Weights of a small encoder-decoder audio transcriber.
Training: nadamw at rate 0.0015, 11800 steps, batches of 64.
Data: trained on read English sentences (LibriTTS-R), 48.3 epochs.
Rows from block 5 of the audio encoder of a small encoder-decoder audio transcriber, named by matrix and row number. Rows with one number belong to one neuron. Each number is 128 + 24 x the weight over its row's rms, rounded and kept within 0 to 255. All counts start at 0. Numbers have three digits each.
After each neuron's rows are labels from the 100 clips, of 14976, where the neuron reaches its largest size: "responds to" is what is common among them. Only what is clearly more common there than usual is listed. The data: read English sentences (LibriTTS-R).
# u: gMLP up (value half) (encoder.blocks.5.mixer.u.weight, 512x256), inputs 0-42
# v: gMLP up (gate half) (encoder.blocks.5.mixer.v.weight, 512x256), inputs 0-42
# out: gMLP down (encoder.blocks.5.mixer.out.weight, 256x512, transposed), outputs 0-42

u.492:037137114112129139138127121077128152127109133153139147126175117130127126084128080094128129127126129127125144108127112122107168128
v.492:119127129137134129141127146141141128128114149127082103125128150107086132127109122148113125140145125181133096140127104095126120132
out.492:128132128130128129097136109134124115157112146168126097144131224140130153131152093089126133095114137130131129129130163141178174121
responds to: the word "such"; the word "not"

u.506:118134119127164160140146130080156157128202127171123122116113161144117115121162131128099115126132128046046123085120126111094135145
v.506:126127127124127129157136128162124130128130126141146128154094038129130130113130126136149078122161137142130119129157103136134124179
out.506:195128129129140131146161125120154129163119136180070133131158156128112132129132093119101155133145128135092090132133131115135129150
responds to: the word "after"

u.235:121143093090107133133127094124127163136130126123126123088148121127141110094172134127127126131132104128142122115117139035131134168
v.235:128130119138077140138141137132127133127109126189121074127090129119171147117169123143148164118125131148163130153113165124105122109
out.235:143126132132127129129120130116121131204168130116214148143166095132112130148125130138120146134144186130123129128121136132124133170
responds to: the word "time"

u.252:129122130097066158211127118053127156146126124117202176076131131114118125131146132130096132129138128070131128143129129125123136134
v.252:138127161151129139127126158129101134169106121133142087152150111148112144097186120082141185085132127134129134154100159188061130126
out.252:148146126120136157159201130121099127137146119180201148080157138161121127133102100115122130093171123041133109122121127142122119141
responds to: the word "time"

u.181:122130124129135112133092112120123126087146123128143144051132170067137123160127120129125143124084152141139118118145129127101136144
v.181:134132126028102101114163126087128134133163113101133130131126014130115145082127127114132099094126116095107130101122127131131138150
out.181:115125123106159084083125124123114129118146133127125114108132255111112072144144129099128123121185127135127119153126114127125082133
responds to: the word "that"

u.37:072130103175151147173143131127152134104134071118179113128129136058137156128127146147016096145111128093095127123129089129127111127
v.37:203087127128121129129129129104131127135100107102145129084137134126120119138168142132136139122105116131131131084126166136129119127
out.37:120137172083149133216109123137084135128131132130053054166130037122105143130124123151145105136131143127144141152128123127166127142
responds to: the word "time"

u.480:127199123110179125108130130129108127127129126150123047149104122161146155106133141147076125115118126135083130128146127131143129131
v.480:109118167122179133096127127190066110125096126121145144129113140134127140089127107096129091141124205123171132111128151135128128140
out.480:122166137158159122118157122111127090128110139151101127130139135129128128130151125122120132180141124101062118161134128123091153128
responds to: the word "him"

u.10:144123116145154144125117124129126158141131139128109126144189149103134132128143113172126132125116118138118171131136127129130127125
v.10:163148113144140128102142102123116127127117128148064139118150131105126168129064129128123130116121129128112128092121111137127167128
out.10:167133119133138121112127132135178125144107134147122110120127143123133140127168100124130131221127142142128122137150093162123128126
responds to: the word "very"

u.418:127126127134113127128155079122217148128096136115132126125132185112130115096121128145125088159133104136128131133128128125101130131
v.418:137125164214147084062133128178122141144114129144146142172131112129151104142117120175130107143126115186127120116130124141144101161
out.418:125138119150121127190089086129063124067194130132104116109099129139129131156102167148121136126133122128125183161129110126124116132
responds to: the word "was"

u.199:096223077162074129154076125163121135135127127128114117132105094147148120128128131128129138129138127152133127147131127150119138137
v.199:165129113083105129070172127136130127142130129141134124127126206180132107080116173127138141150126128164109121119053104131098141124
out.199:119167091195119123149127087124162099127163132098104120126128073137129128153127128177130158121139132164135145123124158222138129124
responds to: the word "said"

u.436:115180122133149125160051146142127130132120124126138123136124097169126090123110143159128095129132145128124126122137130089140119130
v.436:090161132104127117135134115132115145118127132111135130133117129112126127127157126116174124124133103114142043114128123188091132129
out.436:129118151130128073129127127129111123093072149149099128156142131195155137139168136123157124178129112134094131129135143129127129120
responds to: the word "such"; the word "much"

u.42:128129132106111169137139059157127075110138142107132127132130170130145124145146192113129132125131116149125118121136137124127140121
v.42:130131130131149123132198135122129128121123091137130139154143106129117178124123090145126131122131119122100105043129109126130126145
out.42:127138133150129158130151133101125126126128127143128127126128135139182122128131126131100129124131082125128128128129121123061062127
responds to: the word "of"; the word "have"

u.316:100129152134129157124128137130128165134188120129141093128109124115131170118138121119119133139147113132129129108119115120132129137
v.316:128148135136125124137134134127130142147134112105128124165109131135071151118085148081120113095133122144136133090104107166223140154
out.316:135121139116120129133122130142129124100124108140130122141139131066125144143112103119132179128135147112126138034125063124151141112
responds to: the word "of"

u.327:132148071115144129129127085126123131126149127102107118149122138134131133129170111147129162229123051143137130124121162125137128063
v.327:089125132140166133141125131127129127129165086120168124156130061137074118126153124082128125113179123132121133132196118127131110169
out.327:141192140089128114174103136116133132134137128127015126148123128126136126108078139110129162075175139125140140126143136092122128115
responds to: the word "as"; the word "he"; the word "at"

u.105:120137146181127134144135131150156122114247132062139148181105136120134125126116121145142129137128124132112130125164097128139115123
v.105:093113129120125191154121133130122138108147113135131171145126113131130167124117139132134130126165075124124126182096094128132115142
out.105:128184053180143119128123127121173128128171126127130109117111131142124125112103124112127153119160121126133126138129125129136054126
responds to: the word "of"; the word "have"

u.67:104069121118126126141127125089166130134204128062137131145110076136110136134121133146126175175129112129127129160131133099134130119
v.67:107132119129114122131073150158123129050041137138128128127086142191128128131125131109125135128176128138101087099131127131113063112
out.67:103123149135126125130128097120127059137116136126137135127127137125135133131129120130120207148137069127120114173122048119091135129
responds to: the word "of"

u.307:123116121105119144129131123121138185113130127132160146090136128135124122120126123110103137111133205069135101132111119167097132128
v.307:146120132141125107139128125133130130117132115143120117225125134142146180137121155180159107128134103126133131128148134198094124130
out.307:140129128125059130118113121181064117085129119171138129102141121168142133136138162101142135102126132113094146117100127127158144129
responds to: the word "was"; the word "it"

u.156:112167132129123175181124108081166129117135131124115151129126128082157129135154135126089089126131131098108124122139121100141134134
v.156:128128173135118120106117134132072105160129131123128179127139118101083129150142119134137126083120127147197129083165163154163106115
out.156:132140128128152122123126125125128131134117099141126106184132050131121141139119166157132120154117132124104107182129152124134144114
responds to: the word "him"

u.248:142130124130124159127127089136065105122128127119156130122137139132150124166128138121193123122101094131143112131094129156143059109
v.248:138117119130124115143126128190138126125119098041131132124112119129126109140167129114117057127187142123126114122113167146101113157
out.248:131129110130130125132129152118187130139132137157125130128126127128132127131136127125128128175129155124129138128129128133133128127
responds to: the word "was"

u.223:051181085135132112126121130119110119123131122121134124129136131112131129128144131096128127120127139131127136124120133127122131099
v.223:127065134137121103128138147129129129124123138131226129170136172113135166131130120117147182167149153122146193136154114162205106108
out.223:111130127129133126146160104129118117118101139118128127157125207041123136136108116091118133124136127129127154086148132116127108127
responds to: the word "of"

u.34:121073129159129124139131113130180114175136162134128127187129186110145112143160081194129097128140132129128143124121106192110125164
v.34:163106100130128130127150121152137095130076130125130148138144126122146128158120139129126144142129129155116125105090128143128129147
out.34:118118103091139132127126047161090105129116171119091123112129129180162138207124152107130119185106134169133110137129148129124133127
responds to: the word "that"

u.374:132145127196134153126162113143118107129130134116234146133145122106152118131206144124168147133129126125126131128125020185073117145
v.374:151132161110152097126128120107127129168131110128120116129091025164131134118130140096123131060101095108084125096111129130128133128
out.374:126094131165130107105131129120142129138142127139135165146131194117067127125185123127136117112204138126126049188112124132126115166
responds to: the word "said"

u.162:127125234135160143129130138128128127182128121125117123120136155127125119108149114136129121130127131112142151129139145143140130139
v.162:133132133133151116077154132129141119149100128167130111154138136124128160106137075132083117119127203150113116140105139175203142158
out.162:130147118111142097118201115129136127136127129136073070129129126126110176128092128113153137115142124126126129098128138118126130123
responds to: the word "hand"

u.15:069131089131184106128119138132108135127128102107158144091131090141149130125133127071125155124127120121075149150123119129130202124
v.15:108138126134187114124152132127130140134068156097105175132109141143129133101121128105131129092124165128176112056129165123116123151
out.15:106088146129135142134125117128105157138160104122139143059131129129102136164124156204121130121192128002125093141139120129103128142
responds to: the word "was"

u.397:063136132075174131109133119127111133093138140106148126070130129125127100094152128128140128130121134092130133130157130083124127154
v.397:065117103156128132141127167129128106160118086136216127120125124160125110126134177056123121132149159129135110144118121163182131153
out.397:136124119130116127080114127130075127133102109142198079127141136154135132117136131096206095125124136129128102146146206116105132154
responds to: the word "was"; the word "with"

u.382:105133134131131203133128128042140139134136129141113091123134127153125145136125128187068137100104128141121139128136130129131127125
v.382:119116186116107105127124128117057126118089121124127187063129142106123141141145125129131153104120157128127134119121109159134127122
out.382:120111121184101100113154103106129106147127128128122121127138130115095157201127126088057143131129121187104113151129129128123145129
responds to: the word "him"; the word "with"

u.263:090130078072118116166090130098132132114129121071102123104129130129123129127128126127124118128116131128145154132129192036085128120
v.263:130125183124183141046143123129121103150116131159174135127134130039131131111130103128162129090123119128112127129144082160150114145
out.263:145138116130117055174121127179130128127136136102062117148121148116126122132128114137126102128140134142171175128132142107189129128
responds to: the word "was"

u.384:107122135134133133126125113114122127133127127115101124174127092147139130124169122141132095118048127134126122117147142125103125176
v.384:094122092127132106132133129120128093061113143128063135127134144132119125193207123109137133137177125145132131113111135210137131117
out.384:111130141133178129128112117199176142128142120173119079134142127169138130078114092097162106104140135129046127127122132133069132145
responds to: the word "as"

u.450:147112056091140115104172117125122128127127187125123161125126140150092158146120125129107067130117137136133116130064127143124131129
v.450:122130127202138087126063124159125125128126128126136128128112135127124090128132108147127107111127119084127122167136124110131129133
out.450:140124131133126116154178130097165153143146130128127134124133129131148125151128105211126114127123123126122136126141127147132102184
responds to: the word "on"

u.33:117102126145243111145131086122114131128125130128129138127125165121120155159132110098133127140129126060119137078131129141126126126
v.33:132094128113202125128130124127126123144127125122148178089128126117109129131127063115124130166129127089128125115128131090129128142
out.33:196124103143155150136129131107126112138129127128176127136137052128149129134129165144129109153094132129126125126116143093137193129
responds to: text has "however"

u.109:127128144131081136117147090161123097111135180122127169107119133139108173205099125130135117131148128190128129151130094125135131126
v.109:122145166130140133086127152134116130131131136141128129151114149135128137134153130132164126138120153131124104106095159128126141128
out.109:128126126142126133129113190089163136132124104139126201142150125125129124199125127130128127114165129128128067152129125082140116153
responds to: the word "said"; the word "she"; the word "be"

u.378:135123096128140127111122186123127129128127051107127087144118139125125174127127121082132144127112143081129118136127126117163125094
v.378:122111115139129155110085131134139138107153149128128097187136128138144131142117171121071137128136100131124125063134129139130124101
out.378:180123083122122073118132194124138101168012127137126126126108140130130119111159139081077127128131177153128133105130159127129126127
responds to: the word "is"

u.163:126165101102133163120111151122135127125127119148161130127120131173072128127129128085124105128131167013127121125134128104200117130
v.163:127195113134179132125132136138128065153128115121138125149128103106147128141086145124186128114117127131145072107128113205182128137
out.163:113144124130142068097127159125066120121071126171130147133133128191125130128138126078156125079179158115084097173129125101126128118
responds to: the word "which"

u.46:147142131127107141104105094149128119129122119143139108117076135135122140130086128128183140164115092134179094146112129131115128069
v.46:124123132115188134131138105128125130132120093177087135132133120114187128078128120142132123120158123127122106127120121154149134136
out.46:130126137125175099128138071170090128131129128118130099128117127128149128131132138145125161163127183126129180070159116128089091132
responds to: the word "that"