From a checkpoint of a small encoder-decoder audio transcriber: encoder arch gmlp, encoder norm layernorm.
Rows from block 6 of the audio encoder, named by matrix and row number. Rows with one number belong to one neuron. Each number is 128 + 24 x the weight over its row's rms, rounded and kept within 0 to 255. All counts start at 0. Numbers have three digits each. After the name is the row's rms in percent of the matrix's.
# u: gMLP up (value half) (encoder.blocks.6.mixer.u.weight, 512x256), inputs 128-255
# v: gMLP up (gate half) (encoder.blocks.6.mixer.v.weight, 512x256), inputs 128-255
# out: gMLP down (encoder.blocks.6.mixer.out.weight, 256x512, transposed), outputs 128-255
u.432 019:134135108172142129120172109115137107137131185131126122151129142060119146081154079082098086145174132107165129139134103183068099151136122155128144089130094123132145147117136167129139126116123163142130129134137137129115132141123121121111111090081125092201105149148133136135128107131141121129122127145130144118140147155150102146122163133146135148147144186114112130121136115144115129138110
v.432 055:117153126127133110154127123113128108138116131129132130132095041166149123126131150132135135125129130141132134134170096121133136124129127122214124199125097115160135152052107130134111135130122048108107106116142117138135128126132131130126126136128120161149131124141165180137141129131120180128142130148084131126105143128125129116132119136117137127126133176127124195157126143124140130117160
out.432 017:128134106153127087175126126133127100097134146135132113122133105091139145107116086110136102125118122119124127130024133155138145098139128130131141118121104094138118141077124132142136124115156151136130127127115122141094131149121127119122132113130130139160134097140112145110095133203147130057131122172139122140135132108138161107098136123125138141134121119130108125107151126114123112144174
u.433 124:153135132158106126108129086132129132129127124116127040127130127147087144082124132149125140118146061119126127124134132109140133123126118127101119126163139125104154117127141121116129177071127143132126134120134141129122117177152116121136134080123107147135143112092106164128200124049152127139146187139132098097139129127066171128125089127128111130154125136130202135128133187112142114157118
v.433 160:132107110126106129130109142134122147151180122127087080109184130131126115069117122067118126152129096136102119051127137076107132110131129117137114126110127104134117105123193175151139114128109151163124144156152128111136120124146105120165100114125153130123112120118123138128128116130128123145124118119133092115161164129138176099127134122151093174129124128131150127103138131129135111112111
out.433 102:128148126110129208126121129159111131148133131086090129127135133131122131141128133066126139113120102076114129129126132116127158132105146114129132162133127129099095175132123128164122106102125145130155121107089133105132127119108130093156150125133098157134145147124118131085126133128130112128153112130128128088100195141125083214122138127172136144123158118131128128133136095121136121136149
u.434 099:129125133116128123117137116118122188126128160124126136179122160152140111129126108158138128144128128127126125126128098130129106125128122127122116122136149167110154129132127181123161138143203116161129112128177147132101131098137127130129128141135123153130119160126126123103116103122161132128127135127162151119120080075122089132155144138145101149116128171145146120117116136101134140055115
v.434 126:028153123134127153098113165126075107127126117113132123134132162127119146135134073044115088156106109125160155178114140108150134124126127168121213100131125117126096145122132115134118126122115129125129150124119117152140100059122115111151133126063132128149211177128111156090177152169117171142154127120128095151123136079126131164132133127121114167123125118126141133116112129072129150144154
out.434 163:138129130133129126105135128114132129119091150157129123238128139108125143124112129121124124128181122128111131129119089122128129124140120130127087122144126147129141129132146152103126127124130167157128105127203186118151126122116125106130138122115130153183098163150136086128124100101147128132128133127128128141129140016127130119207127126128128138145135176127195131108125134117135129076128
u.435 117:131102126150124146137140174123182123134128124145116127141129169117104160137146127127113127090078122117134108099115083132107119127138141133125131123111130102106128103133111130135154062120146120117135137126123128151127130125128052139147125120123133121123137135127086172129148138128124130120022118128176128135128145132143132127128106130126127131129104135069126149135165131119131128136138
v.435 091:182139187122171123114147139112129128152130138110106098132090046092120127116114170123129118064146112158135137131156138139147130132135140126142112200145130158156139120132104123141095117054126122131086094128117126111135143193114153122133150130130132136150130133110118124120124130077130128157143091128141126131141132131076122112126118112130139015119136128130135141121129128146117143131154
out.435 087:153128138149131127143115132081162130133114132138133101117048089141093100124103125142130137158083151126116156118127121127108127132117102103103072118143126135128140128086134128106080089129136085145127123134128128130128154149134129155126095132145128102133124126166140127150128104071128133122115131186126128119112133149125114127131082143075135116131121159129132135125113141116131169116124
u.436 013:076146136142131142141121134090115118130130132138128137131127116172098170109069130127136126150118141124172122170127125152116118133130118129135124127130133143152154120180133137146129127144104130164122090121159115122122110125115156146152065072120094137139130111152150136150160147103123118127150149099100134118133120168116194117166128151119091116129117104132125134092097123105140120132122
v.436 041:113160124126162130141130099125187105123110128152128126132069126159195130130157132130129122128122134142126131138167090102120135127133127129132134140132115118182164150074084124145129131099125102069127144124129113141130132123128133138128100135132119137139103132157141175146141123136127143128162124148128096120112134120129127129098115141108141123131134183130130185159123137125134138092156
out.436 013:104135119128159183133135148099129115126109137128112132164125168118142140128149124080120127142120102141119155114155106111135139130116132145058115135171116130129068126123038126123130154127092130127171136127121101126065112128125109113135120111125132134140103111120108131130114126126133151206118132115130128152149114089119214140135147117124127100108127139133118133141103067146131139205154
u.437 122:134060124143128110136132064126131147147116093122101143138119120156139041104077107150103177143152109127127005116150098125085111166120103135135124129118192115107131131135143129129210097129127129173129131129128128146107168113146169128117126119146113112136104129147125122129095069127127111115092125128152128119138112126129127133122124114142128178159129129129127121132141129131068082098112
v.437 089:128162134116133131111045134091129128222108137124091123127125104128138172122099128161095128119124129100113130127118124139152148085135192108138132127125131126119133117126132118195092129119105145127062130177130137151128081099130146132128151132119165118128140127092107107115193132115138150118150132154114155125133174116137135168143137178128134158116116147118127126155123119142128131167116
out.437 087:141128127116108214174162085126125120131129126119117130130118120144113139125123130128129129132087128126127063129127177137113116123141121153129128123187158118126129142095156126126120098131132179129103134116130122139125139116123131119151136136140150133100159127127128177175124151061142112110117064132091164130130119164114139195120098180129133125129127132114153067119128148128102039158130
u.438 109:125141125125074128129178130119127153122141116156129100131128127131109117073158124105164114129058131119051156118093129127039106093124209125136116129143143162101131139140125131126138118129175160123128102153154126175129132132132126136123119109173135142097080109120129127144123085126176133111136119107144123128156127129143160125129074116125125154125113111052124138114142124127128129090154
v.438 116:079150135133097118128130134132134136137129098112127111056128135114060150043120139012140131129129127131100128130137135119129129102121144135131130124128126131160160128178129125110129118128144130142129051134128127130129082205124130122122131091132139129150127131120134140129125138134124127134126122134120101129127149098138136070150099078128129137071078113118121128117141110133105082116128
out.438 108:119129128138128128162135128208123123120129130123120164147145199127128111124132136130132126127104121129190129127128109094132135109133154130130157204117107122127112129108081122120130127127077109111133104128081113128135121106098130129124123140077129128099104124153238126156162132193127130164142118133116129120131129129128097128131141144124170123131133131130090141130129186132131135128117
u.439 109:127146119050130131075207129128103130079132125124123086122124109119094148131126127127138147116135083105121130090113155104171122122125189130120107076131133118156138124161131126124092136121142130130111125128127170105109093129127154132100172136135129126189132158167128154139128135128125203148126130125126134131137139084086135164128164115129127119123107134129170127111128136129128123124075
v.439 100:122124125128140130129178138125129130137114126124156146125137147101121128169147130142138175136130151130147106133136121128108133171163113146125147125129099122134128118113126113122141101150120127123139107116119113151130128100124137130128150037115065130125114138132153127144104148147126131118066112091112178127117046127119113135128126145129136000139132127126127125128134124082105109131131
out.439 092:112126174130117139168132121130111140122129139183118130117127171123120101129116115130133138116141107126158126123165148092135129157129117129182140125144071134154152165165093128131149122136119153126184123154122135083127131125092055126124114089128088114125089099159101079134129122149123109129111140128126096124144124135158122127082195104124123140139126156128156134130126131137133140128132
u.440 140:119125095129137125083123127128183127122128105147124136151145135160137113145083149118123137048129129124114100132101136123174132143106139127126137129128138146129114120131166124133131132042129136129187122147123119112126125138122140118136128122126130142129131127129123048082128125155128124116128120128129178128176103088046129120132137075143135139125111075132164126129086132112119128129107
v.440 095:136139150193128120152142093124128111122126136112132126133129071126137114129166127105084132124103112168190124133142129118157129134172154143173129130089128132132205128069088113170107130107112112081109112099146126089139109139121128166133095158131148116158124131127130154206138141126114100131131078128108116131130138145126109108126171159124126108110127184144114148127124127128110129114139
out.440 092:200073090140121129131092134165163123135189130131091200158135136129109129146058158110079161124122169115164096132069132105166150147053119131119126117080126118163129093146114128163130132124128126124113133135121086115135129102138091122181129125141123144097138155128122110128164167104130117119106132131107132129143146191089112121113085115124124168128110127123112133143147125186174132128100
u.441 151:138120126125158127119156133099096129124134109051106129126131126126126128128142128103130128129133088151125116130125121125123126130119089130100096128151175144126152079119127174101125110050139154138127126140126129073101121130111189104127109129124137143135127147103127123126132127117130137166138128122152131138128115118120138122145131125129089126133160114143141107127154128129135121144123
v.441 126:126145134104095154112091132127107155128187125124129120120164120174124154120112138114120179133080107146127091093101115120109084089115128133127088111130144121090122150141142177102176142125129189134148127123126107142130122123130128083147069125099108127118137113100122137105128141097174097125122135115131124110161135132127129105134079145149078129137126122116186107125136137126135070127122
out.441 108:146137133128132132115120130121128123159114122104125108112109129101128125145131185102160127115155126126130119174128118143132122136120138127113118168134121132046132134176136131124121097128131136128119171090118130125121107195133116062122175127140127167109191146112084140084128174142113110132127112143123043126103123118056125102128144108090091133149131105197122164130109131125133039120128
u.442 130:080136145130102128112079156126096132100107133128144135141173187139101129127170120100117093183097085122127132141130119116138128131117125167121162085142123150078126127129124120136132131173128129131176131047128130130128129115134126103212130128108116112116131155144127129113176128136126116166158125123126111050128113114103129127124126141128126117132184150123135130124111188091124130156145
v.442 104:129110140125152127093117082155126127173126106118107128123129129131187150128144118148128132129160146129134109128133182131027130126196103112125126113149127093128127133113130128144127190103126060114124128134123115133129124110115183113125158131118126128201135123153094125054108108127131132128128124126188148129108135132135077177139199152128123151121131099121101120108167143135124123134124
out.442 103:147166130115141152103187129123126128128113103115136144173134105112126132132174133128062127131137103159125137129087125134126068129128133113177132128120124142126152130125143101141085123097148113114134150130107132137127152128073108134111129130123113121132139127146046129179159133070126075129128124069129115164088128125091131172127064130109127130128155129121058158141162156098138140129156
u.443 125:130130124130128126127156145075103129160147129150105126126128128118131125127124106111129091125122106128131143092121149129123111094151132114128093127130123128102128027106185130161119097071128174162128166134134125105056100148112168123129185128142141151137185119092102143142153140125127128143127128116125114187132130128131153146122134124129070133131142126153138128130140133135128126131115
v.443 108:082135125135131118113118140144138127111133184128114109172126148126122103113125150136123146121128151144125116125119148129128143169087101168130194121130053138146133110127098128135147128095139098113162141131128112134131120072165125084127118110094137131122111234223133107099165110176128138112125139131128138128173191124084114097141123130131095156152104112145127122122181171105117130095131
out.443 096:139093128151136128121138132135126129106140128150122078130140126124141074137127128131132126098127139139146165134131130163116131153145150133116124141127148130193127134148095114143135076131128070099121115140116127117130128242124134121129125122128171127126119147115116118128121135139114136128139071116148083136126122132137119132128131059125113110131136159127109144077119088133106139101124
u.444 137:111155124130151131129086129129128131128120129131056128149119143123155102132143084160110111125119143122125107114136183124110130102127130052081129154128130121028125109130120128129156127123116127122132161152124102126111141130142131135128129146123130111144123101126130117104135063131129135132133120155128190163135095126131128128123182196128099126169139134122141089127128129128122148097108
v.444 100:058111182128099127130107124118128129135158135131161124101159149132122108110131165099141135156126163120133133162089164125125128115167123155127141157117116147113169134134123132131126134125126129125218132127131092130128130127123103134110118135134127125056092120172133136185128136131126041143126132120091120101137130134136129049114087126127161149127120124116151132128134186118132096130141
out.444 105:098119148126136134085137120127134157113014127132129113147087142089127113128192089159140116124164125148126114098148146128140112093132148170161129128131144124102125108142161109121127162203135121139129133087110129135135130093129108131120124120151140086128119129171135173138099121101126159136113139085131136132118118043130120133141131128122129131135137124128125155133127129132103105120134
u.445 124:114130133137057127126097124139150116075090089124125143121128128139086191128105139145121081141111128142162129133015124131128092131135127127111138165109098134121121128173139127066102107119136114127123131126127129129126158177130121141130130133137190123221134164109130127127178131143115085096127124145124125145160143133130120125128133138127084111105083128121128129141134124129114133135084
v.445 102:127125146126146126129128127095126128118123109130135119136120124128111170124145128132130147170131128135127095129127130126130127127106099100098053171129157112133153120101147125075127117134116100129142106129130127150088159131140131106136072129104135125107127109154191144128104113135127127211077127146118191129124133126136126149131128164125142090162120105083153064108130125134138127168140
out.445 102:128140151138112115130127104130133128110111061131132112131126127095129110158129115154153128098145133120138136167135161146137136160129106113143081148132103144119135120121055119135105129154154137081112089133088082128124100129129207110142102087118131162081140109139132096127138136060139126150127124177126146123110114130131126138129131135089137128155112133128166120154163119129094134205139
u.446 139:125124098131103138136127116128101134135131156127127130129160159130076135138075127127126128128129068120126070127130135128150093171133103108125134114129130121128127131148196130031127089123106194148131093108126118148147133137059136145125130125153133119141137099120129125120124124119129089139126123104139132127159127193100133133173133127128114089127129110127133080122128117145090106124129
v.446 096:130139153188123088125099088101121128127127136141130130144178109144130100138148060125070128152120126122136128167148101121127090129191088161180135141126130201134182137087129127136152119136170120142097127110140152114082139053113158129149112124129084126132128159202128118134121114130134125126163132097205121105119103127129121078072149144131129126149143184137120127107098148117134145124148
out.446 120:125135180048088124155091073151078099115150097128122215107146123129084143124041125109175126129127142124088124129109132140126133123120167114127141127130125120151106120112176127126122088128175135154146130105130130131125105177125112152127128156136134133128180169146044129141129125144073119098130127127148152125131127186150186113172141089127098215113100106126128110128157142155111064155129
u.447 106:150120140090124122133095123113121132128148136086118144123131132119109149122137130128139112079132128097067135123130080062124104134119148125129127133124124143123113125137174128122128129128155121131119102131129171139126135128123129148122129135143136078144077129121127130132132127134163133118162127139186139120148080128129130121060127116207128122122127121127129101122130140129121148129041
v.447 085:075126137104137128128126131085089129123109131130128123146130128123109107139142128129123103127128144108154159144106152130134142132185176124147147136142147152138129119097091129142090132177141105125129122164131104128142066074124122133127123131089123126132128153123130126119173113128127215140201126099118167111123130099127115163136114194126117123124141153097152129136053087108090133123177
out.447 100:128156129125129148174101126081108124054120136154086125127133203130085119137128133117128117147126126102120123116113129126135148098136136125130121124121127123114144128134133129122127122146126158128210161124150098115153101131129133124138108091111092128112119109116136134124130128151120131131134120138128127117173141134126146093153109124120131111135145167127217139130098150128122123099143